From a checkpoint of a small encoder-decoder audio transcriber.
Model: 6M parameters, log mel input, encoder arch quartznet, encoder norm groupnorm, encoder activation gelu, encoder depths [2, 2, 4, 2], encoder widths [96, 96, 96, 96], decoder width 192, decoder layers 8, decoder norm layernorm, decoder activation swiglu.
Training: soap at rate 0.0026, batches of 192.
Data: trained on short read English sentences (LibriTTS-R), 26041 training examples, 75.9 epochs.
Rows from block 2 of the text decoder, named by matrix and row number. Rows with one number belong to one attention dimension. Each number is 50 + 15 x the weight over its row's rms, rounded and kept within 0 to 99. All counts start at 0. After the name is the row's rms in percent of the matrix's.
# q: attention query, key and value (stacked) (decoder.blocks.2.attn.qkv.weight, 576x192, the q third), inputs 0-95
# k: attention query, key and value (stacked) (decoder.blocks.2.attn.qkv.weight, 576x192, the k third), inputs 0-95
q.91 082:63 62 49 65 19 88 35 40 61 48 65 63 46 21 51 56 37 46 40 85 41 35 41 53 53 47 48 45 15 50 63 86 49 50 60 48 46 58 48 65 49 51 46 26 47 68 50 19 36 31 33 53 64 66 51 62 47 54 62 31 46 42 27 34 51 22 73 51 65 42 37 27 86 54 44 56 70 27 34 28 45 54 29 27 39 49 34 67 53 50 71 51 37 61 38 62
q.92 089:38 28 53 50 12 31 30 52 61 46 36 72 47 38 23 33 30 62 70 50 60 12 55 88 36 49 39 70 48 55 25 55 47 66 58 34 93 40 90 96 51 60 47 36 28 45 69 49 72 48 20 47 59 44 41 20 48 45 38 49 44 51 30 21 51 40 54 53 48 50 54 51 68 59 44 42 63 42 33 54 47 74 45 56 35 59 33 28 34 54 55 49 36 46 70 53
q.93 089:54 43 53 65 55 73 39 33 37 40 55 45 99 43 31 31 51 43 17 47 27 46 49 87 43 51 56 72 46 26 60 51 64 50 50 70 49 54 36 61 73 64 48 52 61 37 41 68 28 56 36 49 50 61 47 65 54 62 62 67 44 37 76 27 08 36 80 46 29 47 42 54 46 78 74 31 63 45 19 60 46 60 32 64 46 70 46 65 49 61 40 26 41 40 52 38
q.94 086:50 45 85 49 59 46 21 34 49 53 57 76 51 67 33 27 67 70 36 60 38 44 71 44 87 82 65 42 31 28 36 50 71 61 47 76 70 64 71 49 77 54 45 42 35 61 25 46 31 51 32 34 38 31 68 28 43 34 26 66 49 34 65 31 54 62 58 55 33 48 31 52 66 69 49 37 66 43 40 50 46 49 36 51 29 57 33 56 49 34 63 52 68 24 58 94
q.95 083:33 56 40 53 57 61 45 74 61 45 39 37 60 60 59 34 38 71 41 41 38 53 48 33 41 32 45 44 61 45 52 41 86 48 49 63 74 69 17 51 68 46 36 42 38 35 58 64 31 35 56 58 58 38 54 46 51 62 63 21 56 53 74 38 37 52 54 67 25 43 65 36 30 84 49 49 33 25 31 42 41 43 39 48 60 59 36 50 53 63 53 56 59 27 38 26
q.96 141:38 51 45 60 55 38 39 61 48 53 30 53 40 61 58 65 63 27 34 47 41 52 57 52 43 68 63 47 37 37 22 18 67 64 46 61 76 34 58 50 81 74 59 65 41 66 44 62 40 69 64 47 54 66 35 38 34 60 49 68 64 60 56 51 54 58 84 37 62 55 49 64 42 56 62 23 37 67 45 54 35 55 46 75 76 74 69 58 50 35 28 60 50 42 68 82
q.97 126:31 51 65 25 66 33 48 18 40 46 33 42 20 51 40 46 60 49 53 15 86 37 62 67 46 53 65 54 49 45 64 50 44 22 53 35 67 50 54 47 48 32 52 21 52 59 22 62 37 32 43 45 56 18 58 51 46 35 20 52 40 52 51 40 44 34 54 55 42 41 39 32 55 59 12 53 65 52 58 49 38 41 39 23 48 62 49 50 23 48 65 26 37 60 27 45
q.98 114:55 64 35 43 33 42 44 55 43 57 60 40 66 59 45 29 27 34 40 13 49 22 32 46 61 53 33 44 65 38 76 40 63 77 34 44 44 51 52 31 33 38 30 41 53 26 46 51 68 71 69 53 43 62 28 55 19 63 65 18 24 48 53 45 21 42 63 47 36 43 62 48 48 25 36 51 55 68 37 42 44 31 47 56 34 45 50 38 20 51 52 74 30 56 44 37
q.99 108:38 53 53 50 48 45 58 23 80 48 36 41 47 47 51 51 39 42 84 28 57 39 52 61 44 60 49 61 77 37 64 53 40 18 51 57 48 60 50 34 16 28 63 56 62 54 49 46 62 29 38 52 61 09 44 75 47 24 35 26 41 65 42 19 76 51 26 62 35 69 50 52 34 31 41 74 64 30 61 37 45 28 52 52 35 28 29 64 29 55 68 32 42 52 30 46
q.100 109:64 15 61 29 68 28 74 24 70 47 78 39 43 51 46 57 54 51 59 75 69 28 74 44 54 63 61 54 32 50 51 81 52 11 66 44 49 44 24 40 62 43 82 40 41 60 43 49 49 52 66 47 39 58 43 32 70 56 70 52 62 49 51 50 44 41 24 52 57 63 74 47 72 61 56 37 59 53 60 46 42 60 67 40 54 54 43 61 29 37 48 67 79 63 59 41
q.101 104:59 49 57 61 39 41 46 41 66 62 32 19 42 27 55 48 54 69 40 63 45 25 50 83 66 38 26 54 46 63 50 64 12 27 69 39 56 36 36 31 64 05 51 26 48 43 48 43 36 69 71 56 54 44 47 38 42 49 72 49 30 44 29 37 60 61 23 45 13 78 42 56 38 53 49 49 53 64 78 69 50 49 73 21 65 65 42 47 54 43 66 41 73 55 34 38
q.102 103:35 27 56 62 66 33 53 49 40 61 42 72 45 55 27 42 64 59 60 49 42 54 87 56 51 33 38 72 53 57 44 62 45 19 58 51 46 60 42 37 82 56 76 64 33 76 79 77 44 64 55 53 59 42 58 45 71 59 69 72 77 46 50 77 69 63 60 54 45 69 55 69 60 57 59 42 61 70 58 77 49 52 72 28 78 66 62 77 69 55 33 50 70 57 57 71
q.103 090:44 50 51 41 73 79 50 50 36 55 54 39 26 57 54 31 71 51 40 51 63 35 60 34 55 34 65 65 40 68 60 53 42 76 56 54 45 48 59 49 33 61 58 71 35 10 22 47 21 46 51 50 64 66 63 56 38 50 66 58 49 10 81 36 41 58 59 68 44 28 24 33 47 17 64 43 60 49 56 40 29 79 35 21 46 40 72 63 51 48 78 62 43 44 54 40
q.104 091:42 46 56 60 44 51 32 61 48 60 60 54 43 69 40 48 54 42 54 60 57 38 31 46 72 40 35 30 36 22 46 40 42 49 48 55 52 53 57 72 42 37 27 65 54 65 55 61 41 49 50 58 37 46 70 30 52 55 54 49 70 47 77 73 77 44 60 43 54 60 56 56 76 42 64 37 67 72 63 51 63 39 88 72 41 33 38 57 67 77 35 71 49 48 34 44
q.105 089:35 67 55 59 54 51 76 62 81 34 31 64 54 45 52 62 76 36 49 49 43 78 53 42 54 52 46 51 43 20 54 40 59 51 42 69 41 37 37 49 51 70 57 66 54 24 74 52 48 52 59 53 57 41 80 49 38 52 27 53 25 62 19 29 52 46 68 71 71 43 63 68 50 41 70 11 44 25 81 68 52 45 49 83 44 47 32 30 79 47 44 25 62 60 53 41
q.106 090:16 66 35 62 35 32 57 82 43 68 58 41 48 63 40 85 63 55 43 47 62 31 59 56 70 56 38 60 15 49 44 66 46 57 65 34 41 28 48 57 47 25 57 63 41 63 29 61 47 61 49 57 80 73 36 38 43 46 44 68 60 87 36 45 74 40 62 27 58 72 47 50 30 72 39 18 66 78 60 15 48 45 35 56 56 76 72 49 62 59 51 48 49 57 55 54
q.107 091:45 39 68 53 48 76 16 40 37 37 47 51 39 67 19 40 34 56 59 52 40 59 45 43 46 62 62 30 60 37 42 62 73 78 53 69 58 59 54 60 51 45 36 62 63 34 44 50 62 73 52 20 33 43 62 73 59 64 11 42 52 63 61 62 39 50 53 73 67 58 32 50 47 47 88 50 46 58 34 24 50 44 51 55 59 54 25 53 70 51 76 24 47 45 39 71
q.108 088:04 11 52 48 54 49 42 56 55 60 55 55 68 14 29 28 47 49 63 81 17 25 36 59 35 35 43 59 39 48 61 59 48 38 54 49 29 55 71 61 74 43 20 47 46 43 54 48 79 53 40 32 50 46 43 53 50 65 27 39 56 68 24 50 78 29 63 55 46 56 53 67 58 48 46 55 35 30 40 60 41 44 69 42 76 30 57 37 51 43 29 54 38 54 33 08
q.109 090:28 61 65 21 38 52 61 24 33 36 62 43 46 65 48 40 55 56 56 31 70 53 45 53 48 42 83 32 68 33 48 59 34 66 26 48 66 51 50 28 66 50 41 40 30 69 64 78 48 45 76 31 48 49 57 40 27 62 58 56 71 66 54 62 80 42 67 96 52 47 89 45 50 44 50 53 68 37 62 76 58 57 42 62 73 69 68 44 72 52 61 28 64 63 75 53
q.110 087:45 49 68 77 38 58 60 46 35 65 73 60 72 24 69 48 72 43 58 60 07 55 12 53 57 47 50 51 31 16 37 67 58 33 53 29 31 54 52 49 42 74 47 06 49 51 62 74 38 69 80 63 37 53 25 44 63 68 33 24 56 25 25 52 31 33 53 75 68 59 33 67 53 42 40 74 66 66 41 45 66 79 67 43 37 33 58 60 34 54 36 55 55 39 34 48
q.111 092:62 27 34 34 34 14 45 51 00 60 35 50 37 34 51 83 39 34 41 38 48 49 37 54 38 49 57 57 41 44 76 51 20 25 14 54 42 71 71 57 45 16 67 34 20 60 27 33 36 35 51 70 37 42 50 58 47 21 46 39 13 45 67 55 59 60 42 44 54 42 60 52 42 57 50 56 37 48 51 55 35 69 42 10 33 50 44 46 68 62 27 18 44 60 37 54
q.112 125:66 61 42 51 50 37 67 59 30 44 62 25 62 51 54 64 46 31 25 47 38 69 25 40 63 43 46 76 44 55 39 50 64 99 26 62 34 49 76 33 77 67 58 32 61 72 63 39 57 84 50 61 50 71 14 45 59 33 67 34 59 53 54 70 16 57 59 50 69 37 35 57 39 36 60 29 37 38 24 52 44 21 50 54 66 59 44 54 63 60 61 71 65 68 59 70
q.113 137:79 33 42 42 63 50 35 60 32 46 44 59 43 67 50 78 71 44 24 54 59 46 43 34 41 38 77 64 44 50 36 59 55 69 35 35 31 34 64 52 65 69 72 67 62 50 68 55 20 65 54 41 50 90 51 53 42 43 41 58 73 40 57 52 47 56 47 51 40 58 28 53 49 65 42 27 28 66 63 46 60 54 60 63 64 64 45 54 55 63 42 68 74 58 68 66
q.114 124:29 62 47 35 43 49 45 41 71 45 42 29 24 51 49 14 30 56 51 30 62 21 46 27 47 44 50 47 53 50 61 51 46 54 74 46 53 56 66 39 33 30 37 23 43 73 54 46 29 52 50 55 58 28 59 63 51 53 40 32 38 61 46 19 41 31 45 52 46 40 42 40 49 31 26 66 73 33 51 62 31 27 62 19 39 29 28 49 31 34 65 27 14 63 18 18
q.115 118:66 25 38 55 49 65 41 71 55 37 47 59 35 58 63 48 46 65 34 73 53 40 51 67 73 77 74 68 18 47 23 53 63 45 46 44 56 55 54 40 70 81 70 75 52 34 71 63 35 50 50 48 36 53 71 35 38 51 70 49 55 43 61 64 74 48 68 61 53 70 57 54 44 64 64 58 43 52 61 58 67 86 54 40 48 91 50 40 62 59 40 62 68 43 70 43
q.116 121:50 46 57 59 63 42 40 63 42 37 50 67 42 60 55 83 53 32 51 87 57 77 53 88 72 42 65 55 51 71 32 60 70 64 43 57 70 45 64 61 66 56 62 60 65 59 76 70 42 76 44 47 53 69 47 49 45 44 64 59 62 57 55 43 73 68 55 56 60 73 63 35 62 58 71 36 31 59 76 61 57 71 62 65 51 70 67 55 63 68 49 63 76 40 61 57
q.117 084:62 49 55 43 71 75 27 55 81 52 47 47 05 14 20 55 34 58 54 53 48 33 33 54 60 50 55 59 62 41 61 38 33 28 53 59 64 52 58 59 41 39 53 72 47 62 37 90 24 57 17 52 53 47 59 42 61 30 39 60 62 55 38 54 64 64 54 45 61 70 51 76 77 65 46 63 78 31 38 61 57 32 26 50 20 36 35 53 27 49 68 44 72 60 46 49
q.118 094:58 58 52 49 45 44 18 25 29 56 26 37 59 77 49 60 58 78 37 34 52 84 67 34 46 59 44 37 78 50 53 11 55 88 53 61 42 69 89 55 53 40 13 52 39 55 37 45 73 49 38 46 67 37 54 59 46 15 27 35 60 51 59 67 62 35 49 33 69 45 39 27 40 21 52 71 58 58 35 30 46 66 61 27 41 59 67 53 48 62 55 49 59 63 39 77
q.119 085:57 64 64 55 32 19 43 77 37 41 66 17 63 25 69 33 51 48 52 36 42 48 56 62 46 43 40 72 71 59 57 46 47 74 47 42 27 64 60 24 56 50 47 62 69 51 48 63 35 24 45 72 47 86 33 68 60 54 28 51 43 53 65 52 27 51 58 48 67 40 64 37 35 84 39 52 63 34 68 41 38 65 21 80 41 37 37 24 69 35 41 53 47 51 65 50
q.120 078:53 37 54 55 38 57 45 23 59 52 30 26 34 27 53 54 22 67 28 60 43 35 60 61 56 29 67 42 52 64 46 33 34 15 51 49 54 77 50 20 34 25 47 75 39 57 79 45 46 36 53 55 66 48 65 50 28 32 35 57 55 13 46 48 42 61 30 64 48 71 59 59 37 43 41 80 25 38 47 37 50 44 34 48 75 51 51 42 51 31 70 32 25 32 33 54
q.121 094:49 53 47 15 57 57 30 67 54 55 38 82 40 42 47 76 53 25 67 37 51 54 47 28 49 33 22 53 31 78 64 35 35 50 38 55 73 44 61 62 47 62 17 50 35 39 27 52 50 47 53 35 47 34 54 57 37 68 22 68 36 76 77 58 43 42 53 47 30 30 43 53 69 58 25 74 63 48 38 55 20 49 25 47 64 35 61 59 28 66 24 63 44 60 54 20
q.122 083:46 39 59 49 58 50 70 56 75 49 91 60 45 31 62 33 38 73 50 52 68 62 52 73 52 52 55 56 40 45 36 43 64 32 80 63 52 65 46 49 48 53 55 29 51 57 66 53 38 43 67 56 57 65 63 39 31 42 47 66 77 53 83 45 84 46 40 62 44 57 78 57 70 53 75 69 48 58 68 43 45 72 79 62 48 50 45 45 57 50 35 27 36 50 61 49
q.123 086:48 56 60 31 42 31 40 36 48 48 58 34 34 77 60 44 72 34 62 39 44 39 64 42 46 61 76 28 60 47 46 25 24 51 53 37 41 48 81 45 62 36 37 51 41 35 37 74 65 46 47 49 73 11 29 69 63 25 38 32 38 31 27 43 67 56 47 52 89 63 42 30 51 30 37 44 50 51 41 47 62 47 36 53 69 35 71 49 76 69 46 50 24 36 44 36
q.124 080:18 32 27 34 27 44 39 57 43 30 39 46 45 57 56 42 54 61 63 52 53 79 57 13 38 40 50 51 52 43 39 55 15 36 67 45 62 25 47 47 36 52 44 25 40 67 57 59 41 59 39 40 44 44 66 33 59 26 32 56 36 41 55 68 49 46 67 55 49 64 28 53 59 72 56 66 61 54 75 53 55 57 58 53 34 55 51 12 37 61 35 33 48 39 36 58
q.125 082:38 43 73 32 47 68 65 61 66 46 48 69 69 52 37 39 52 57 64 71 55 56 61 49 55 44 51 83 52 35 73 48 57 40 33 51 79 45 55 50 45 56 54 58 51 48 68 77 68 43 49 37 60 62 44 55 49 52 47 32 65 55 52 70 13 57 55 60 63 30 63 47 37 45 42 41 41 58 64 23 43 78 47 64 65 62 53 34 36 87 83 42 57 62 46 78
k.91 076:45 44 51 43 34 48 38 50 86 41 70 45 56 46 30 41 69 89 55 48 61 56 54 49 71 67 43 63 55 72 53 66 24 66 47 49 59 52 48 43 41 54 66 55 48 20 43 65 37 64 46 33 50 86 74 66 57 48 43 18 64 48 30 79 49 64 72 48 38 53 48 33 55 39 61 62 12 56 56 51 60 72 58 49 52 69 32 34 77 61 37 33 45 46 63 52
k.92 092:67 36 33 59 59 62 35 82 54 35 63 21 51 49 45 72 44 45 67 72 49 30 24 65 35 53 60 61 49 59 30 37 66 85 59 66 41 44 73 56 38 30 65 31 55 62 43 77 48 54 30 18 57 68 63 54 58 52 73 36 47 40 85 41 29 31 51 47 64 60 43 36 50 51 86 67 39 59 76 59 55 34 37 52 62 25 74 38 40 71 77 59 52 41 44 32
k.93 089:48 29 51 49 39 56 22 63 37 62 40 27 75 47 28 41 76 45 40 56 68 43 33 57 67 32 62 11 58 45 49 44 53 51 29 76 55 34 21 54 81 24 70 65 55 42 37 83 68 72 58 35 38 59 44 22 65 45 40 39 56 39 47 29 56 53 44 60 65 49 41 39 33 49 74 59 39 60 35 56 28 54 62 64 66 49 45 68 65 20 62 44 24 49 40 41
k.94 081:40 49 37 50 38 46 77 47 49 67 45 42 39 58 25 34 36 51 48 30 55 55 28 54 48 62 41 47 59 65 15 53 59 63 46 60 66 38 43 45 49 61 62 43 62 38 63 30 58 39 45 52 42 12 36 49 44 67 55 62 38 46 53 56 45 29 53 52 66 40 47 70 42 43 49 27 48 51 64 48 32 41 60 55 66 58 53 68 42 72 47 28 62 60 75 55
k.95 079:75 35 48 35 29 67 34 43 20 38 76 66 92 57 62 63 41 52 37 56 70 41 52 52 68 55 17 54 52 44 54 62 33 70 71 39 63 39 37 53 57 67 48 47 51 79 33 44 11 75 63 58 47 74 58 39 46 63 46 57 50 40 39 36 66 71 62 40 53 39 53 65 50 28 49 62 39 54 37 73 66 47 40 64 56 38 20 69 73 16 85 64 61 43 53 30
k.96 119:57 27 49 47 55 22 65 46 54 45 48 47 27 76 53 26 55 23 66 30 40 63 48 51 21 50 57 47 49 61 41 80 55 51 44 32 48 64 49 65 33 45 43 59 33 52 15 56 56 40 47 34 39 35 57 64 50 32 28 53 52 25 45 47 58 39 38 49 38 56 10 23 46 47 48 72 63 75 78 38 28 37 54 44 44 42 63 30 77 41 70 38 53 51 31 45
k.97 095:63 42 69 47 81 47 33 54 49 62 47 77 40 13 61 38 76 68 59 82 60 31 72 73 55 54 33 32 50 37 82 30 33 51 45 67 32 54 71 61 46 69 58 47 60 47 37 69 73 75 36 45 64 19 49 76 87 57 68 42 42 57 45 51 67 67 31 30 45 41 14 64 53 58 41 52 96 52 66 83 34 44 41 35 37 45 36 38 46 58 37 38 53 58 47 32
k.98 074:50 61 51 46 82 55 55 38 57 42 33 61 43 79 53 56 52 70 24 77 80 40 67 67 69 59 51 60 31 40 28 73 57 37 56 43 81 42 41 65 41 82 56 74 47 38 55 50 38 51 67 37 82 58 41 65 36 22 62 36 65 72 53 55 21 56 11 62 64 49 54 55 62 52 57 70 30 70 46 73 57 67 48 59 63 48 69 60 50 53 61 36 69 67 75 44
k.99 080:44 41 70 37 52 62 47 42 49 53 57 66 54 24 60 24 31 52 58 29 39 43 54 45 41 59 36 41 48 38 65 46 48 41 30 56 31 45 63 41 00 61 04 30 57 50 63 32 62 22 60 57 59 43 23 56 25 30 67 18 69 62 48 37 39 58 42 50 49 07 63 55 16 36 22 36 67 56 31 31 28 42 34 57 64 51 41 46 32 39 43 38 40 57 33 47
k.100 067:68 56 59 31 47 71 75 62 32 49 62 27 40 61 34 55 50 42 43 44 52 39 39 23 37 64 35 54 44 58 89 25 62 56 38 40 42 61 52 39 50 47 36 28 38 72 57 55 99 27 19 57 64 59 31 44 05 36 79 47 41 67 52 71 49 48 79 74 29 23 78 64 19 35 20 56 34 30 61 25 57 66 68 56 65 62 51 36 60 50 38 56 55 45 43 23
k.101 091:51 50 36 45 54 42 43 35 29 40 28 34 77 67 24 68 48 34 32 28 44 59 55 58 55 50 48 61 50 47 28 66 59 45 57 44 43 55 40 76 56 39 30 50 49 55 13 27 23 71 62 40 44 16 57 68 63 29 25 49 45 44 56 30 39 43 38 49 68 67 41 29 53 18 68 84 35 57 54 56 32 50 35 53 30 63 39 44 74 55 36 35 49 42 39 30
k.102 085:44 59 47 60 72 81 35 35 58 42 50 43 68 62 40 76 48 71 30 76 57 72 63 52 51 58 61 32 38 37 50 27 46 31 68 60 62 45 79 48 90 75 50 52 80 69 55 59 49 64 64 48 58 40 73 46 58 55 32 46 63 65 49 51 68 80 63 60 74 45 68 70 73 73 68 66 44 52 62 48 35 59 70 46 62 63 63 65 41 51 52 42 43 58 75 69
k.103 087:39 34 69 43 47 54 51 42 64 64 32 57 41 61 39 08 68 69 58 42 60 73 13 47 24 16 81 44 64 21 58 58 51 40 40 34 59 66 46 77 51 24 23 69 58 31 32 52 50 75 46 24 67 43 79 68 78 50 52 39 54 37 44 25 48 41 38 44 40 47 36 42 48 70 50 31 69 55 51 65 51 46 71 52 44 37 46 47 37 59 53 64 37 65 44 22
k.104 086:59 37 48 57 69 61 49 49 57 42 38 51 25 55 54 52 40 55 56 35 85 47 69 51 57 50 20 19 48 43 59 66 48 47 48 52 30 74 62 66 63 18 62 62 35 42 41 45 36 66 52 73 32 19 61 63 63 59 34 58 27 45 65 31 27 53 34 40 62 52 49 48 63 32 49 51 58 52 20 35 31 30 57 55 60 27 34 58 50 53 46 46 34 41 40 59
k.105 087:76 28 44 57 45 56 40 42 61 35 44 41 41 25 76 13 55 58 88 27 40 49 51 49 38 56 42 57 25 55 58 40 70 61 56 45 17 49 57 52 42 57 52 29 67 65 46 42 77 68 64 49 50 51 34 48 39 50 62 50 46 71 46 45 46 61 87 56 70 21 40 41 33 28 56 61 64 64 54 59 42 24 63 53 52 28 60 55 40 31 31 62 50 63 64 62
k.106 084:91 26 36 50 63 29 77 47 85 45 54 66 47 56 61 64 33 48 46 38 58 47 44 79 59 25 32 42 58 28 38 53 57 54 49 30 57 57 47 76 29 50 73 58 50 64 54 44 43 32 58 44 42 57 40 45 39 54 46 44 52 54 25 92 45 50 45 36 46 70 55 26 88 44 59 19 37 93 44 33 59 52 57 47 67 43 43 49 25 49 58 54 41 55 44 34
k.107 091:34 64 59 68 42 68 26 45 47 39 79 59 54 16 36 62 61 53 46 64 69 44 42 60 47 63 44 73 41 55 46 63 60 55 60 51 52 62 54 50 41 59 45 44 53 63 25 72 57 39 37 50 29 68 26 00 40 54 53 46 22 48 59 62 46 41 46 32 64 46 50 59 73 72 32 43 71 51 65 38 41 72 56 20 87 45 54 43 47 56 30 57 74 55 57 49
k.108 084:66 39 33 34 69 81 71 62 72 27 18 50 20 23 44 56 53 70 40 62 31 32 51 67 46 70 20 37 60 59 57 49 69 38 43 51 41 49 70 46 53 33 18 30 34 72 30 63 44 41 56 61 52 37 38 49 46 59 49 50 53 67 36 68 71 63 54 67 52 80 55 44 46 50 49 67 42 59 43 54 48 52 52 43 38 41 59 41 47 44 68 60 28 52 25 49
k.109 077:61 28 55 59 31 55 49 54 43 48 47 68 60 48 82 44 59 47 33 52 31 32 50 50 54 36 74 62 38 55 53 72 23 37 72 46 60 37 23 54 49 76 50 30 75 35 36 64 52 43 59 56 71 53 40 41 53 57 49 85 55 45 34 54 43 72 49 64 25 49 48 03 39 57 31 40 82 40 77 67 68 35 33 41 61 47 45 71 55 40 52 52 53 53 36 63
k.110 082:58 73 29 20 59 62 60 63 55 31 36 40 34 57 44 55 61 36 47 45 37 72 57 40 49 59 46 59 59 56 31 42 51 64 78 21 36 49 78 64 46 58 67 54 40 44 33 67 31 70 36 48 21 62 80 74 51 24 73 48 41 55 84 50 38 59 17 68 43 67 60 58 38 27 46 74 47 31 33 62 59 31 44 39 67 74 61 55 53 70 72 71 57 74 76 63
k.111 082:70 51 35 48 80 58 45 46 67 42 56 62 73 56 43 48 59 40 53 57 56 56 30 71 54 47 39 31 36 56 26 89 51 70 58 45 76 22 46 57 45 77 72 66 21 14 61 59 55 43 63 55 48 68 37 51 36 56 26 58 46 47 38 51 44 70 82 44 39 45 66 34 53 19 56 33 31 48 53 41 45 57 53 48 49 67 63 23 82 66 62 49 71 43 65 30
k.112 104:65 59 58 41 46 65 62 56 41 49 92 29 52 61 57 33 41 59 56 50 61 49 48 55 50 55 42 41 78 51 77 58 58 65 57 67 51 55 71 52 65 48 37 65 40 90 37 31 46 52 50 62 55 66 45 08 41 57 54 65 34 68 53 32 22 55 62 55 54 51 59 60 36 65 22 31 43 32 24 42 80 58 55 38 55 52 40 66 36 45 72 28 48 24 29 66
k.113 100:62 49 54 37 24 66 08 19 51 41 35 60 76 68 66 48 42 52 15 23 65 59 52 38 46 53 32 53 44 48 39 28 48 68 65 37 47 55 52 33 66 46 37 46 50 23 47 45 40 56 46 72 50 29 42 69 44 45 55 30 41 64 35 71 52 49 29 63 43 31 57 54 43 69 46 59 47 28 25 88 35 54 50 75 39 55 47 64 62 63 37 44 57 67 27 41
k.114 090:24 46 35 51 35 37 77 52 46 40 46 22 58 48 83 45 26 39 68 46 41 40 24 45 30 34 59 40 52 55 48 50 55 21 57 54 47 85 23 58 51 21 48 11 40 54 38 36 41 44 43 39 40 49 58 36 45 49 41 41 23 65 77 60 27 62 25 52 31 57 45 26 37 47 52 47 42 44 61 41 33 01 49 32 45 37 22 57 32 25 46 55 40 47 51 22
k.115 080:76 49 32 48 55 35 46 56 68 75 65 58 46 65 40 64 63 48 63 46 46 65 25 23 52 52 52 58 55 52 59 75 51 55 40 48 62 42 39 45 21 85 32 82 67 60 43 47 41 53 38 72 65 65 55 49 36 44 62 50 32 43 45 52 43 68 54 47 74 24 50 36 36 34 40 45 59 16 53 46 68 62 69 85 31 43 69 40 39 37 61 41 41 46 51 47
k.116 087:56 49 62 75 64 69 54 76 37 46 35 42 32 51 37 54 75 38 55 73 58 57 49 62 20 44 78 28 39 54 56 32 48 36 45 44 52 26 57 67 58 62 69 51 42 84 66 71 30 61 53 61 38 67 75 50 65 71 60 71 74 65 56 69 73 64 27 41 69 59 52 68 46 70 56 43 42 47 58 82 33 58 71 45 40 55 77 47 66 72 52 49 54 34 49 59
k.117 074:62 29 49 70 61 56 25 68 65 51 30 49 55 64 64 45 80 71 60 38 49 54 58 35 29 58 65 60 43 61 53 37 51 49 51 47 55 55 74 84 54 73 49 47 31 38 47 63 53 27 40 38 41 63 75 34 18 32 61 68 47 60 48 47 48 90 14 44 60 58 74 43 43 53 38 30 47 56 54 61 54 42 43 45 38 35 53 37 33 56 31 81 56 45 74 32
k.118 070:51 32 59 53 71 46 57 32 23 12 41 57 75 58 62 36 41 35 30 46 31 53 53 96 59 34 50 52 49 54 58 61 37 51 42 79 57 63 23 50 39 59 30 57 33 43 57 65 41 45 35 49 58 39 40 48 74 16 37 71 35 70 06 49 60 61 24 30 33 63 30 63 71 38 44 69 44 54 74 66 54 68 31 60 49 52 67 35 74 69 58 39 64 43 38 62
k.119 077:21 64 58 64 37 48 47 51 51 43 75 45 53 44 29 44 72 89 70 72 28 43 39 28 53 71 42 68 67 35 58 45 50 68 44 50 65 25 57 45 65 60 31 53 68 50 29 42 43 66 43 29 80 56 91 47 41 39 35 62 48 71 38 63 22 39 57 41 43 32 25 49 40 60 44 20 52 66 74 26 70 51 57 62 39 29 63 60 43 74 67 34 42 60 42 51
k.120 074:40 68 50 41 43 72 47 54 56 52 33 80 79 60 60 42 62 61 60 41 22 38 71 17 44 63 35 49 49 53 46 43 36 57 46 72 66 36 52 38 50 46 34 33 52 25 48 39 40 37 42 20 50 36 43 57 44 38 73 34 22 61 55 26 56 79 17 36 54 43 54 23 64 65 48 62 43 44 41 38 40 38 61 31 32 46 42 34 57 40 59 53 50 52 34 54
k.121 081:15 28 43 63 46 36 56 56 37 42 41 68 68 34 35 61 45 61 37 34 35 53 58 50 62 39 60 34 77 62 51 46 34 28 69 35 54 42 50 65 68 32 51 38 40 30 52 62 56 69 42 34 22 57 66 18 64 79 53 24 47 13 44 39 44 36 37 51 46 26 31 83 87 38 49 46 35 53 43 50 49 25 75 56 51 65 55 73 66 47 57 39 40 41 26 49
k.122 077:68 37 62 38 50 52 46 37 46 43 56 90 35 32 67 31 73 50 34 39 86 35 90 50 49 46 52 40 45 27 56 34 60 49 50 51 37 57 52 39 54 50 50 71 33 42 45 67 65 46 56 44 40 54 40 59 42 29 41 68 34 58 00 81 58 99 64 54 22 19 56 39 57 77 28 55 61 23 36 51 63 37 69 63 31 61 25 54 39 53 56 48 31 62 78 45
k.123 084:81 31 46 56 72 55 46 50 24 29 82 57 45 42 44 75 36 44 61 55 44 56 62 34 43 41 41 63 32 50 47 68 63 40 09 47 67 29 63 62 20 44 49 54 56 51 58 41 50 77 45 53 54 81 48 46 39 41 42 20 34 50 45 36 24 59 46 30 47 34 53 51 48 25 05 44 67 71 56 49 68 66 37 57 71 44 60 25 48 60 45 62 75 51 37 48
k.124 076:64 44 77 55 22 40 69 51 33 38 47 28 68 37 48 65 63 59 63 63 52 22 41 77 70 28 25 64 51 41 65 55 36 57 79 45 55 31 42 59 73 55 47 31 40 48 60 75 40 60 59 39 38 68 80 27 64 55 38 46 87 37 24 42 56 41 32 57 47 64 49 31 31 55 47 61 36 50 63 31 19 49 41 36 52 44 28 38 68 74 44 55 34 45 48 67
k.125 078:26 54 56 31 37 30 44 53 48 64 56 69 57 41 47 58 44 61 28 59 51 58 44 45 41 36 54 70 55 31 67 82 48 42 63 31 50 58 37 47 47 64 42 16 88 35 67 51 55 87 40 47 20 00 43 54 61 80 31 49 68 68 38 27 63 49 46 60 27 50 55 48 51 48 33 40 50 63 51 59 29 39 32 64 68 38 42 26 49 51 51 54 60 71 74 37